From a checkpoint of a small image diffusion model.
Data: trained on photos with spoken descriptions (Open Images, Localized Narratives), 101725 training examples.
Rows from block 7, named by matrix and row number. Rows with one number belong to one attention dimension. Each number is 128 + 24 x the weight over its row's rms, rounded and kept within 0 to 255. All counts start at 0. Numbers have three digits each. After the name is the row's rms in percent of the matrix's.
# q: attention query, key and value (stacked) (model.blocks.7.attn.qkv.weight, 384x128, the q third), inputs 0-127
# k: attention query, key and value (stacked) (model.blocks.7.attn.qkv.weight, 384x128, the k third), inputs 0-127
q.0 087:156140089143110090139150155102103089173099115135107179121149103145128171159098137103111141170140115119159107114102109099157196145118132164090135102117118144117095129112113119133115090104113171125103108165113119130123183126146122146118105131179115124114120162145099117121118118125112090143127103156124127120134115164127126111131120105093147107126157119099083117128188143110129105163155
k.0 077:109126145123165153134087153163108141124128185126148122139153151090162089131137169142181150167147129140154112135148088132133140123105107156156137133146115124132162130129130139166108131145170124151167127137113123122150144128129094079147139129097138129099161130140131146091147113138107112126114188099141093123127068132106087081133116101107118113074132100130074119118130093126136142091116
q.1 082:101162090078119106126131122164144119133147129135101132133109126138144130136126126148132135142114168106116176127108139138097118093136112177104147108120155111105095146112144104133092075126131134131144151139130112161122111162174108069090096121104136135125168148142123105154141106135121113090077139182132186115140163133118088117166092119119138101104140150140116184125083137118106116103138
k.1 077:102127099146150156126104103175149140167180084120113134126129087115132113129138118126129117103130134113155168089117140111144133091113083167109100158133157146113139110131156134105103136076129168092157137110119142075130088145157108144133098120101110105147136143146129133151134112137104143126160120097148093127178105114097152117100106113184140132123112160092163110127128128183157123098144
q.2 082:118141103147118177139119147183134116161106109138108187138134138122137128169113159148102149113141159111167148139100134126112140122162120140105149096122127098109068094131092128114144148126145138153110137157118127120099142130142128110110096185144125118165102117126151133093086131101109118138136157075154111057125108133102176136129135180156107136158135121125122104137168118097124130105098
k.2 080:178099118111137098110150157108126101130157165149147161142169134119103141122114133146087168112130098126088140137153126152121144119106092091139176124145087125126116172063146132146124120156110113170120133149123122143111127175136137101108132065083127146148157091127102135144153138150148146127140123140124076114141136141090138114143138119111104196118095123153147156140108147140128101106135
q.3 085:118142132137106110091140150102161146134157132126180079134112115104169095120177125138119129133122150152122143131126098154130142084153121121170105132090169139104163140139153155130128108148121130091125086088080180165097120115146090144108159125119133140113126079128098131141103131129173147126121119129138164098124155151134156144148081109122094107114157109123160118150119186151125129145160
k.3 081:127053142164136082139117145125098157160106091118137166083118140127131115153119135130140098102152126149145153142126207151130108123124105133117142126121129123103100090147130113130159124092163135119149115108137114102114137109145085146190129141137120111131153124112148133130127128156120148131101137129144143134160119117130115122137082108107127162177114134068116165109117099077154075103152
q.4 080:151104147121128094115134129175133129122119159133159123147117126103111162139118141118120163136118155108072163174134138156120122176144116182074159105138145151099106115123110166118148135172107093145122161154152128153095099145126157151128110112088112154110147149113131135117115124115136193148108145109113075081145119137118136141108106146112081145128136168157157122126162083126134110119142
k.4 082:159117133137094137098123127153144095123126146159114114128100144135107096142143171090130134104107129114155171098130118084118092103112135121126128115108130132109130136099149129112150129124082147151136131163118116135119091159119097137162121099133114182133128113075116092126120128146148124123091182152105194113119136138083124149146158117088087140164147129146190101135143152130142101098179
q.5 093:077145111162174161118158138101122094137131083098131048151118147117127136148103102117158106184112105145105167136158140115107135112132134122176118130159101169142143128152130119128167157143085127145140125104102118089117132105127152138126157118143125127152128097117125099139148144137130167121129140132140118094130104069107162142101116096113128127123138136127105069142134104096096132093100
k.5 086:169173112095121101140147112114094126091153156152109156104126162135121100124099154140098102134102148133168154150111140146154151135144149179191128112076137136126165122129137086124106081090133123125104139130139117140142123131138092117111117108177144121130131093162103163153095138132128132093139159125124118110151113103110128138130093153101099148156142164156154179123185141115111131120144
q.6 092:111172149115104091109109122142126129140142088106139142126126095142122133123133110129094119089093136131131190127108177125104128162183119142057110194115117105146166135121142105125149109136111098087133154134141137087141169121153158149131101154128175138137102157150141135144143105173120149123148117193132106122096137127148120151118143125170136142126109128114127138137084133149119168133124
k.6 088:144116184138178116128171103178137168127135122138106097094131115106141135088118109128128107136088130151083150152130126106119133182156115102044107145130160134162137114138160123122103159120177128141130122155130099095137118108155121112118120094102099125120115157142110099119111113117138099112136150172150143123137176127136134105117126124146124104096145091165156139084088112123151146119124
q.7 088:161133175112128101152125166099134084117111176140172123160130132096132094104158143068139138104131140135110125140122104128141132159103089108142141114161102094126108156117103162097149186141112163118171133144125123133129165142115168105133125182115141162114132143144133154144127125136138109141115176138136132109166072130114121128091175156125144125080103111130102150138094156109124114138142
k.7 092:124094112110117137091125115092164126168086171091089138137106124148111132092123135111144180145133165116082124127132103143155110166135148120131114096136081124174108125138155112118139109101133161154137140121135126147142110121101143142168115150106095128117098171140136143119129144093127070097070145087123077105139129127117121160114157161125149159129113103164115105114103076140134132120148
q.8 092:166073141091112066129135119146112128193130140144107188114128032122140151130137133144135079107095090144109151121150133152135082125138094122133126149152160136146122106090137157114140103114101130110137155103156101155122161115127149118131090137149168131101159141130143129118117132097135140140103135137127092110117122135162124129134125160088145178147124111124143144114126125126140099139109
k.8 086:095123151150109118132114126136097114129167115138148116147100148153126127124155129064129145123101135133070149121132124075115088106127150092127100103182127117124126115142161135110157166155127123160157120125108132120131203159157130162100169093090164140106122123147145144079114111101115121147163125171154138120110117098122141119102098120177116125152105090145135116100124122089128112138147
q.9 093:143118106118110134120065111093094134116129124150129147128104119150103186087116130096122122126103124120135149140119112153094162159134156094159150098097111095143092088146152132114149110127126100133149111141122119124091149144154124151129133146132144154124144081136140154069128139130098129140123171134141126114095082106070105164152143102121088153181131084132168123152131155116130088146140
k.9 096:168093154124137146146164096116121136164137117174156093110117136112133097166131157099122124143108100133067152105123155159155114183135128094173162128144155105132111110092104146129120123149082156149121189063119128130124172132160137142119115113152144126123103102134120104160134124103121119129125171149125111112150149123125130114128139168117106147104136102110135073113165147119132090116144
q.10 085:158134160145145117155105145136137139111102163127096126094094068133134118095111142100113171084139097147135095125140075094111128092101128151117130121169135146104104101135148149129129119145113156155114124156107128098151137133134125108085117155108105164114116145146109124090147143126121140165138049112144147138112142144141133116134109100181118103153160144098143134126118142148155119198094
k.10 080:127124127153110124176192135158145123120139126173140117139166146143105118158136138143160142113133129076097091114116156147139153138108116136137144144133162133124093117174112192137115144127132173072136084101138125133138143131127097141143073104116119123100120143126096126149137101151129144092123079139117143216146115120105136142108119127082124124128153117148091109141119118118161145131101
q.11 094:069096124148121110189126123133130169137130116136118132111120143143115079107118099134094168126151123160142079131146154159170092099117096124125085137159136141130149101108104127106155153080153164197122103134130151129159129091133153128170112127126112100118128122111116133142100129162152135136156157127139114124155186097095135153143088128090137133148147110155110125112112121090125138144124
k.11 094:112152157118120123141119112098124125115134163105140149160133129147125134167125108160134092102118166123105116131117074149161165101152120060159148138075116121100122134137186121129117135119110114123160111119152163178142167130111080108111145172121128119145115103067126125105104117173106106108128100145131154137148119150155109139126133104132142124141084101114129156161073117122084132128107
q.12 090:097149107155093160136114120144105117118188122119150151172068116133151081115164099121167133124093129120108143151168112141146101117137154115120069107129127163139121117135105145093142152137131095120170160152152147155136109127135106161088123143154120126116121129125153143086109103108135139122138100183163137097131122155166160119128152123131129117174153147154121159191143123135119139135101
k.12 094:149123165111155095156160137170167094113145138166112155121095120144139141139122148124137110093116079148094131120152144113164129118059135159025088121137106084113135104121117151133124139086112113102132150123121119116116060118153116144141105132133130084121129124090111121150123135153166131147145129165109091112139155155141127137118077132131117136150121114124152132133146132122125109120119
q.13 099:129100184139078154153143134095144082114121103149121101122100164119147129140133114118109145125119135087134115106175154108160111158108110105183109089137089104137106125107144143131179137131142118155138113129095151114103154160141134152119141139124177106120125113128136120125136093151139103122112105145122104094122182129111141083119174128081097176156165153119092108122134149106134125092142
k.13 087:141145182128119118091150170163137089127099157138109162144126098115142115096102147131131145113104120158090122141115080136141106140125129132137151110107125154074079113166126169135127104093105118156143124141146164123126118138145147091082131156107142117128101073148110128097124093152124160166114118168126101098149110136111101105129160157103140127201146111123127085107120112138141137115115
q.14 095:129126094135149113128116126094121124118138147169125067163173160144135109157141120208114119149162131137153141139132080142105136085091128134138147114129090099087134155157154135092120115103099097113113094110135168141109142180129137120128135104144117097134129101152093131149133098160101134120150092127123091172140096121182118141116149160116151112107129162153132152145147146140127125161135
k.14 086:092111175134169131130108110107128144169128111095098127155097157123112156170084146145101164096126151116133093149134133105139145105088105154093147102122160165170121135141117110131126147140123176149129160145126092108121130116141134122137125121115121092123120114138139108143138131119141107127093119066129161103128152099125124097150115113092153125100155178109049122134121109133104162153174
q.15 073:139102108147121140140168135152153096140092107132148141116140153111120095069095140096123153141105143111112151109144130152111071149137195124098159115123116129160111126133136108153150119093039148132115145111124146131118143150115176097176128131122149133140092118089123123107122111120128114100104119116120138111129123118137107195081172121141138112123134127151150089101140132151150099150137
k.15 074:157160147158132157124112131099141104146112133121094112138152119139131136101109157135119156085087194112115145139133113134144148197144102098166137082093130124113132115156136106138129121135170114107115106081125149127112161105096104117155148136130117142116099108112146150133162163143109113156118147118121112123183140089070122135141067136088121131107114138107151114149117132136105087148169
q.16 093:121107131136099118116126108134140130160124154116138154140102120148124128139126149180098113146127112107188119127135137111132097107119089138121135105113165113107129119090128200086149150143074161158124165146165131132139107158146130148111095123157165168149137070099152145144106112134137123122128134122134123104076120123107112110141140135072105174139157174160134119150159138115092142126172
k.16 083:114071156143180125119094102148133103088131139169144112133100102145133123160099126163109127166132111119107142136113122128137134134105132092119151095105109135120085123179132136121140149123137132164115167118182141116125093184152109128137180089103132111139136094093129099102122137131087179165135130108139118071136095153101137087102096144122107124164139130137120112148096107128127123148146
q.17 090:148126148123153105133161112157102144173143129126102139116155083156109124138141110118135070131155116094094097116138130141166192109151170150143086159167111142125119131188144153136136150115133141089126100107125100110102137105128120125090113156112076145123116141101160150108130092095114070108137112126172099151118118136150157141106093139153129130091127100126128168105140121133112140141110
k.17 089:130102134119103112104137133136067106121176108115134101120136182113118066098145115119094143095171092139128111088146112133129094105141096177197066186197103139137126128126115129119169122171127125145138148125099117132132128096137133123105117122165106108123131146150129151134135128144138109145155148149132111130136146126153141122136141133137135122118107088127121135115115149086142132181136
q.18 087:149132130068109170129106063163143138102102113156105147117121088165164099132111134107128129132130105140126057120121144117142130153113114156097166092156142121098137151139126169133107091145140113145133141090167160143130134116111165145123139137155144176108109092129141143104153119103131116173103140138127119149107129120134150131117132155128132077139131121167158128149106099147173110182107
k.18 096:123121120150091147145112128140123113106174070156138145113109131123114148124137097073107114115124072142138075127140111100125132157110117098013141131154121165108151119135174130151158113156138129146141136095114120126137130088090134158113122139108147118121103087129151149125119125134136157123125100121147125151145153112127159157136165112126106161140169112107132096152119136118165141141150
q.19 082:119122123164091188133140135161146135151120097109091108179182120113096135140109139163156117105123134098151125123097088141112132112157122088134135136115150163154109168110146163108143135151151116154098112120157136105120103158106149120124139112115083133150089058184134116170136146149103101121073119164113130132118098157127110123142124143111156118120076135106147158130136132135130136118129
k.19 077:144102128130110143152125146193163107154095120109137104132114124138149094097122104157115142107128133106170100117120131168114164132080119152199145093119123084132105161139158098143120131167068148125097127145097101108109109138152128097107138149130156120152118131109150171114122131099152121103121100095129118081122169095106161130115138161166137137117126127111100167146101127106124137133159
q.20 081:150153123092118125159080097107133128135147102136149120131151161131139139128122117128108101127051124115130138122135153104132166127130091156120114146105148126138097137126125124096117138154153157093082166088104142142113152119143114140109132142145131175172141178123099140132127205097110148169146150114128101127090124058172157142157116141131113159132128158145150128140136168129105127119128
k.20 084:146087120118125131142124141100075141106161138131110141141105105116114121137081167099144090081141112147073127138119157109117128120146115130125132149123156121130152135169120118149120130094150136098124181132101107115140114170129114117128137085085125156122128096071118139123158103097140197124130140149123119160119103156179118121133137142136104124191129112181127113134143161139156139118079
q.21 084:090092125098130147141115128112152153155120079140116121089162116108144114148111105100136151131118090111100146129114136131142188134129165127101137149110179150126190141167093126086131157107135144083115139145115110109140127126138151131125136132085156175150132167130127145118164116164140064105079128117138151163118138101119146148138160147148147142129133116130127087131127074164145109138153
k.21 085:126142143095119142101135143110143130109099114168151131128115146100148145100126141109127152089153132126100168157130111175132136174139083152042085086088143152085112180148132102108124131141146098111144136113093143140150110101128110133104125123141120138106096149122124149130085105148104159087124126095123149141122148113176145130143144116184100117100133154128133135129134113155147181129132
q.22 083:136131155091131164125136152126119107159139149119084115123157127116131124160117162147137141137125167100150117132149142112166143116154165133092139150121087105080132163170136126086163111145143109127097135106146143123125141063147106121131128183142142113139159076115133156135113173141123097128097128109125091077115086125143133107145117137110175145149137156120179164109173132144095143119132
k.22 084:155174120121152152153131153109119122143144142124147105138138181109115149108119130153107142142153132126122119124101162152156137117123123153075126162147089110072071121118142120099195113100106134175123134123128106073104075132111130108107161090150079090156119109132112157109144147078144104127123125119118107123125125126147132100097145163120141117116142177128119139115151125112148155100165
q.23 080:150175087085094120155148114118123142127141162103125106137135125129127108107133130066166139148077159122104112108149137154136109125163097133136104147100136121181152145155153086096087150130128167126127092099117141126161108134128170127109129157129094150138132145130147151138093131172110139165101160109140176125142112114129154124087135118124142128133091102089178104090114128138093138100131
k.23 075:154123114105121114146111137127139129123098141110138081127161119159124137059132138125128090090135145110112113088122129116163156168163144127153115179106098092112128159163159089100105119122118133076141166106132130132163142151127098134174121154131093148134128152135178137104130159070128137148131170096096129132141154110120096141140155107150165179138124114111131152132138110126124123080114
q.24 084:102107123126135157127118101104129161143124098120153112131120173134118114115181157191122109154128114110139133134119134168121093176158103151107116140152116104141159101154137122094128114121104124125158133104143135106168106110106142143148099162139115139140187101119175120100189093106147157124120131140140093148120105154100128170104100157165134120145088100100095147136151098126148128177126
k.24 085:117115125124157118172133080112165146142128142151128128106141110134128124098121144091125151112159113131154120162153137111112154151143141131089090097106146169152124087114123143127096120114116172148113110126150133174146128088137134098117094127127088130110121106094119146112081169113113118177120138115163187128169165098121173108157137106167110117102137103126166152115079154156096126132145