config.toml
train_examples = 101725
conditioning = "none"
objective = "epsilon"
norm = "layernorm_no_bias"
head_dim = 64
patch_size = [4, 4]
layers = 10
learning_rate = 0.0025
precondition_frequency = 16
max_precond_dim = 1024
max_grad_norm = 1.0
Rows from block 3, named by matrix and row number. Each number is 500 + 50 x the weight over its row's rms, rounded and kept within 0 to 999. All counts start at 0. Numbers have three digits each. After the name is the row's rms in percent of the matrix's.
# ada: adaLN modulation (shift, scale and gate of each sublayer stacked) (model.blocks.3.ada.weight, 768x256), inputs 128-191
ada.43 060:505604459432602492500482465457521578559433498479532531492494589447521547484542531518558508540363425503411498529428580463520515466553495513449517524486435472536473532517579496536525495521425500
ada.44 083:431481508438546540499513474573476517520497498411533541512484463587477513527455449444518569542572415461410511533431471427492440557444562451429456482441445432520437536390521543483539399519530522
ada.45 059:419597517466506491524467515507508456487486461466519514529430575479473583588477522505487443518470500622462558495472452547473461485447530469493474520476537469462619507444571521519523470480431512
ada.46 239:516513434512452464467521465439545479488555436515439461468529531444504529422557487544448435463507530537552411462509524511599528531513474622514498533514511520492507463592560539553478537461446405
ada.47 077:476504531401549497436482496423467474509451571448536516580426457528440493578516412436587515514509557497494579517502436384389500408496503385543433478475535546517534500533440453442486464517521562
ada.48 074:558563540454545519424576530472373503477599527515525499501560493523484482559624541470584538493425501490404540500506510536358516472506439402551463548511533492498407486448433517488491433509492550
ada.49 061:479447517519535471480476529546533509497561539599558516467525473477474506590505559448566410510450532460561597524535500430467603511494520392564494453512521499508452503461466507526456495501509558
ada.50 068:448513512473534519525445490528513565470534491611497465507482474590552509517482531482601461495501513552545612492517468472318444522497487405497566536477483491477449462393407504396541398547536508
ada.51 061:521521510513509527450433409510529490521490492516477526445539540505570472555478565538577551505573541539441545524479525503497546574432455461530610487452560554501463533396446454385477567502550566
ada.52 054:361425510458463505471540493563612422486547524454469504529521506491491423499491433492529555484413458572507532508468527478412507508545505399528576468454581507482520500473481424380463451487478537
ada.53 067:500583507440552514592556524465563516519462506494482503455543528524469404481499556449543636519490515575408529534456540436445580477546504478491539461466450495565337495534436428460545491513480529
ada.54 063:480581482466491479522566506558443517489482456465485478596485492533539511488482517493534442490524427502481525488515529581424422494605668414511499503499466435475576477452551549436526418479542520
ada.55 081:517465479493553540572511501500477545493499553542458487563552497530513473541485483476567524529573444510506569524570514434338499520434611366425475506458489493534459494467516486495528525570492480
ada.56 089:558469534513467495455554467545509498516513531484543531542445506444463450556472521504510508521367550532365587531527457466454533450521491419559528528489516525523526535471469533451490610480547604
ada.57 067:463455597496443496471430501528485485482412497456503489553475603499462516508548459443505482490537484474577539488558442479423419544513547451529531403526558483457590503424387567477498411536507522
ada.58 114:514463490404551588504500522514477539552591445546505522560502520540483488453428516506510505526507419479420446542411488420555417554465545634412477460417420442583459515521537524507574461562482451
ada.59 073:467546550466544505471540503450488527471489521478521476451477571532464481564477546452511455500446516484526596498542593449330556418468593379548501492553455481479441472532438548541503487535568526
ada.60 068:491462536498547531483487569546527572477490551482554482511521580526536478452456432488463570491554486530517541500453612451399457517532568463481496535520429519497379477447432415409495500480543496
ada.61 062:451495505502510487529498535501542501501412499478540492572465626543446499518488473431502525491447419436577485512423442367388490507517546498468517523441479443533541485498383540531513384551509509
ada.62 063:438468463542466526508494558461392466504621380591440499527556499516504539493458546510483474514484523439519453481432481570512460477531574548475507508521441484488624501524584368528534501507462465
ada.63 063:493473410448509508497509456455404516519585458408397489491569470482474584472505467484506389497492495469517492499517466578485484496531575522482550542458503516518551503518478420585552460543462426
ada.64 074:537468422443545468506528428442451519491402443552475474462476510495429487453432431487528493502494535538559507491472531482412605494529431515493462502540481517542488470590543473527459576551506458
ada.65 069:483544564450537510491451553468586511495403570457554503484518511517509503585459552530491543513553452466593558503526435491534387552527453457502565458569559507496486510426420564483498415529517554
ada.66 134:497471530522538489502496516515506483457455549455529476483482512506481400568504459482540501494469556490500635500550471459260572461520486290575535537519510514478481476459412444460471553507537585
ada.67 066:521514549390537498610487529471544536472333490499526480464506436565477412514524455471556507475525494476490591483554499421364543513455483378514607442462481472463388467408419452517484487498486526
ada.68 077:562496555443505552441555564541443526556570513503515549443433487451415437548561455453444447538452491419476517537496465455618463403472567556494608438482455503534519557555527513513523492512476529
ada.69 064:454440497532475495439561505473481456497518583409537531510472465436483497559505481494539447507483551502512486512535484461567547428591391462556461464594530498493448519411469417475436463472531577
ada.70 057:495581464486542504584487460484430561500497595498504485449528467531540499542536338596548447512502520527558588504468544493381486558528472470511506512488497479509486488448523467445494542560429501
ada.71 186:495454459473441531531520494498522494559532444519485541492508521495485545413549542485451425524474413462462395516442527527736443513472524726399500481447479458539540540531617518523556470501448410
ada.72 070:534542527449526527527496490547519570463406587479545481471506495493508361536484504503515487509462475417442590497575549423306424392474541384516503485451554517468530487554512443438493533542508536
ada.73 059:619498504443444457492485463483466441513478582453484513440475484463457535539585440410497473524471540480524549490557555507582543406486522471547457493490560510462542517487469591533494491493494514
ada.74 087:521474532432526519429546536520436537525424524464551546501468526491488405564483432482504595521505540483405592550548468427495524487452478398548557511496485528537500541488453591484531551504549596
ada.75 061:541442506463483500553580492470532545483551519560498480451531532505608442488437537501468511493480451448451524462468580514452533504497584483480611455458499516452602487407495367460486368466549489
ada.76 063:562508544484489477490547510565540455500472583515503526375492469501549468518466528542548584504481568494471533509464552506447569486499502400515534521528588567483493523500507518551481515492498537
ada.77 066:522602529428487474512518560482463444525481513508530523515475468512475508551525550477479533515509541395480516534481477451517513424496490483548563471535525558537486527494456472493524531535541548
ada.78 071:533541488560483509465423491551488468509470475483500539520425495522490511554396477421551520507544546478422483539548480566514572460520389468496497516460463516542526523516457538449527573513548536
ada.79 075:481507530542569484578441421452512505480417491476531500497446435542481438549503548476579520510504555469506627535530484422374514454506469402559538539522521517520399506517352485484462533539499562
ada.80 076:426608555513562486456460488601499505513446589366497502470522498510481528528471503469503614495444498510500518485529538521448484405549506411509592452442453564461437500409449360466490536516565554
ada.81 084:535466510508571499513428498482500489486533578511532504554464476474541442564460417491540565498448549509465609521523445430375594465544477375546484522466505582502452496426385547490480527513507596
ada.82 078:411501543480522473544465505588501545464468548422546473487529560470469473477504485439511531488509430430433547492520608543328393491464547390474497507407434462465553481433468564380484430504475510
ada.83 067:511546537395538561506539540537427477521496565445573546432609543567457572534531537459521591541484521457408538541458500492644527479510442526511514414525456512546529543442394533505502477535557537
ada.84 061:433569498430394554420413486520581526527498485446426510458493502504498640479518488498485486524506444514449453504473484480585446455498501588469523422471418461513550525613534539469569506515475489
ada.85 065:540447507563466492508544506540458447484516505563529516530492493490555470529569629478459407473506448484494473489481457536523449510521445429550590468575486504461474511438483468503502476468526588
ada.86 071:457520469512539567488505490526517436533491444542485528549577597558524575457496539462531527527445400435494441531465514465571459528474513582414549478469431493544422525501477578523528406553575469
ada.87 074:574436508472510523436559445475560433509452506516512529494512531415473477555490442524522453525386531554500531521482581499545591459581413430539497455532503578506590537448446492487503578474483569
ada.88 059:588444524464525518488489496410414377503516495383438493455488500455488492538578474486531558500493506538465524492440501566436472490549478452513612546478517516474492504508486484493531621497573493
ada.89 074:617503524532485546535514563517422493548536454474488547513437524531508592463506522542518534547490516465401448523456377511592553484504419520445516472553556535511564545424555528531556544542450500
ada.90 078:523508515481500574550534517538468541506502508472481495495510510529517466470483418451544544506523499487413540498501550541317460529444547450442495486449521480495445485420464410410547447533462475
ada.91 065:558534525567490503469512488549498413502488494542480509596494492531464583528479577435525466502382550495575509492506480527504478461387437419522563480524531546461641512532577411508478501534507533
ada.92 121:486506586497558554504491527569470512493430544466554512538476446584488494557466522452585527516484466445475603528484439427335458520526561384481461471473491467497498512420446495439525442538543560
ada.93 065:568465531551470496502478504439466441495393519382548495524417510537432452464538532446528505516419553432475530502564504448433597458618509468534482571523520540502453506530388563560475476486605535
ada.94 054:455459483458511542453519448467542488520532503522507532489510545497462525537436500464554509528478490543531553578575449478500516442558472446498539475502485465580473529486411523515528470546439517
ada.95 077:477538530474561475477514463528495475506469601564539512487505427540516457605455455548552473523450479514525626516536466442412609447523430380542535481541498548479449531467461465389457501535542552
ada.96 073:506423511498574524507510514582408560480512515532472474566504512548515385578500434367514487516531474455462580511492499451306475464396492416494464494464474465526396479549488434526492496582509513
ada.97 072:590549490458587519476493506460481453481432458435493471508448439450490506592439429471530477496555538510456596480523466497378435487441455342543513549501542507450440476528514465448519556525476519
ada.98 085:474479523461586482492526471520431537478426515514571492491497453534472400584473443439527512505416496482518597507522495521364450476523496349573473495516516523497488489444377492446489429501547605
ada.99 062:561597477464505451600528463536503553471507514471486499506558550524501449543536525486586569498485481523466551502506532549466511530408451358507619553550458499453480499451575523482494541507511530
ada.100 057:565553555478467524495486512506479518537520461497523532562483509464401636510458454457450529515520520498460402512502491566625487460542501547525594538560504539525562526493491542529478566482509519
ada.101 080:591512526539411445427526507524458466486457487416480512460449485544497488536575528512485542493400546528467530478459464580423460448563480440531534504497499572446502518485585440490496672481460548
ada.102 057:562498522418482539450494462483398570499417566431500511493460486538539511530557546573507439529539499421554517518547469553542424519503538467503565428484556538534597514423450497520554536514532528
ada.103 070:505566545532518483420489519564506525493502564506534504489496481571535534596448533446519602523435478502523599512494487475350471478558531325499463490516479541477485503465521559427519421488586587
ada.104 068:510516493504465506492556469511529526533559524434489531540540499490475537489494523511527465528353547509552478505491425555679524439403538538506516513575615547480611544570621450489485522493531489
ada.105 116:622530542530522507486513484555421480507471522435562538519422478519449516559467456472554532512439549507478552518534407510515588448575383432561564517555488539496536534453391469439492568503544611
ada.106 056:578476550559527534468428505520385490501476507467501509486463493513547561498422562457504651519575607476458527525568460498479594442549534451541577572521577495505493520448371609471472549536591552
ada.107 059:489508572513441416539430478583478488530466526481549516509547517502552442505544593512517517508495528533519505506490493586630469542471541572474581486488583485485609521509550466614474487465530508
ada.108 067:503567535475521506512516578470475526466513461502507463529489494555506501543495454554504596492519476489511570488478449447328415487444516377509478495451430465498450482403475470448499476552497501
ada.109 081:455520515466446531542580505496534472538558483537534547551485485449461585501427521536474463514463486469501444504489562530651449481562496582465584405526559455477544540566522522487493480506639523
ada.110 092:543554547432535483490434520568429497480493545413528515505466418559457504593504483489605564499505580499494605509530423456405571464508416358555481512543550542471523509533449448554452585538518598
ada.111 065:469531498655519503503543523509491500540477398561466520491511530499511352520577535512520599517477484520435514525435501546466485605441505520454629528483491516514501515515526480446554524521583495
ada.112 065:493538504500508471628491456588505578481458498525469476504530422533606556549471540436565510498434509504454565517556463430341563482523468380478484535437485520522386488447502504467501445539531521
ada.113 070:467572506457568532446520484491578475515549605448467502507492563522490458586423565517566455515437602542472610518602466505399563482584563387567531511550453521517426505564502578473491486522512545
ada.114 079:630477531518492518592476512526402457511427545419532534509483542524469461540545532480526540506471558468514533513517512497572507451557553518537544514479444502468548539455433495484479567480533538
ada.115 053:525398547462494547475437437530473514467539428550471477510489487505504471542532466473469450508594497528452544486532458516347580535444440420522573533510574526478564468459444526431503517551587516
ada.116 073:479624523526472521424535538537415454516416561434517541518448450511487489564376519482461465510422572498493520524522438440555535444537465450551576510586530505484506545503478493505484522503587581
ada.117 069:465416499484537506429456475520412445487442471538479501558448357468498506559453457437574521493513551489466568528516418539362471474503479355550498488518500564509483513493369393448501618517515567
ada.118 067:485511504478632534516501501520586557506504512474505504500532582500519471519398484484570558520489485501501619528580532422413444504491465381545499523520523557531414502425467549548535390578560564
ada.119 100:542548591489519514461526517600494474505430596542557550470463497499456524570486529514545453519397500515502522524494446540556568435520440517539528504513541494494588544438410508417484477482507571
ada.120 065:439476522552500543536396492545527512501473576481583503578428442497473405558431408467517486506377506507515538520526411406423567481560454439542539528481502518526533505463504432462496586500478584
ada.121 085:484510535455547513475453489534516485458377563439526469505515425503515484511403486419554566483542489457497596485517521509309493509559509373512493518517440508458460477498413492455504489539528537
ada.122 059:432495513428497488581398546487587479509523508407519523506438474543475447517525546476487522534554434383520563538533409370491460544549537425508451486440506458542447518503475585622473476492560553
ada.123 061:462491519619532481358495515521448470516459488461541511514468492478491487561433411494491439502483580522448541492522474461476597442535527408545486578445477536449549517494500613433467521430504543
ada.124 063:360557540524470494557533512508480451547530504469536530463532530417465566545451395499476383519449496503498482531497498516600364465510475608507576457474491467555576538454443472496481432488534514
ada.125 059:566415535435485497488511501512480550474540516573568506509484473545498443575536530451551536498503436381464526508538431376454498505479507397524496406476474483492538499505449522450503376517529586
ada.126 075:561459566484483505529493540567394592496471507438561513493496506511469428514441505455512546503432447539402524515467479497481412464436495479476491489492477528512441513403558378486541506497541527
ada.127 075:487494464410478534424573522505510542542529493456475545540459438470433567432461506478481401526510479463467406506436472464658445455503467653483515438461474409522638526577498539440548495479491463
ada.128 117:429468465458489567436552473460511458542570436496505524497513550550500428436570531371454549520467465414554441534454523435609418491491547630428413435477464505559471524540524594494588520575520431
ada.129 127:424465467481467520484467471483473502538497436464476525453469524453440605430523507432438449521464425477536407513463512465685445523509521686406485483450410429542531530542587576535543493523459428
ada.130 113:521537524490467575490562468480531528563508525494536568596528529527442551478425429395498424538451418402508421554482518526688449449544447648434518453477439435585499559530449509560576418533445493
ada.131 134:595503533474504535528477498470503528561550498546532551482482602508412547476557521484453440539449429468383407531446528490704371511468501660435548481457515486558427555476563505551555562481474479
ada.132 135:517593463521468512490579483482521515525560394473398507480528500423521523425514454566429449475583467500486391495441488589632476506508446675465526558523485465509532507537619504541531458450427440
ada.133 287:539528471553481437494537450439515456438473480536462453466509478451507485514574490561466461454456696528561524461549511526474644472581432434676503587602530611463527451545461500553441581425500523
ada.134 132:500411458492524462500559467418553473476574434535486454470579501446569568446508620552471471432657484546570434442478542525500400540434488528466444470474519496465466447489484547453469465495414418
ada.135 117:473533511515490536467542487549500487543572450474524534508502550533506492452497511577463553532520410530483430515485632494629423511421561604383513503470469463531568527525611524546538519542465434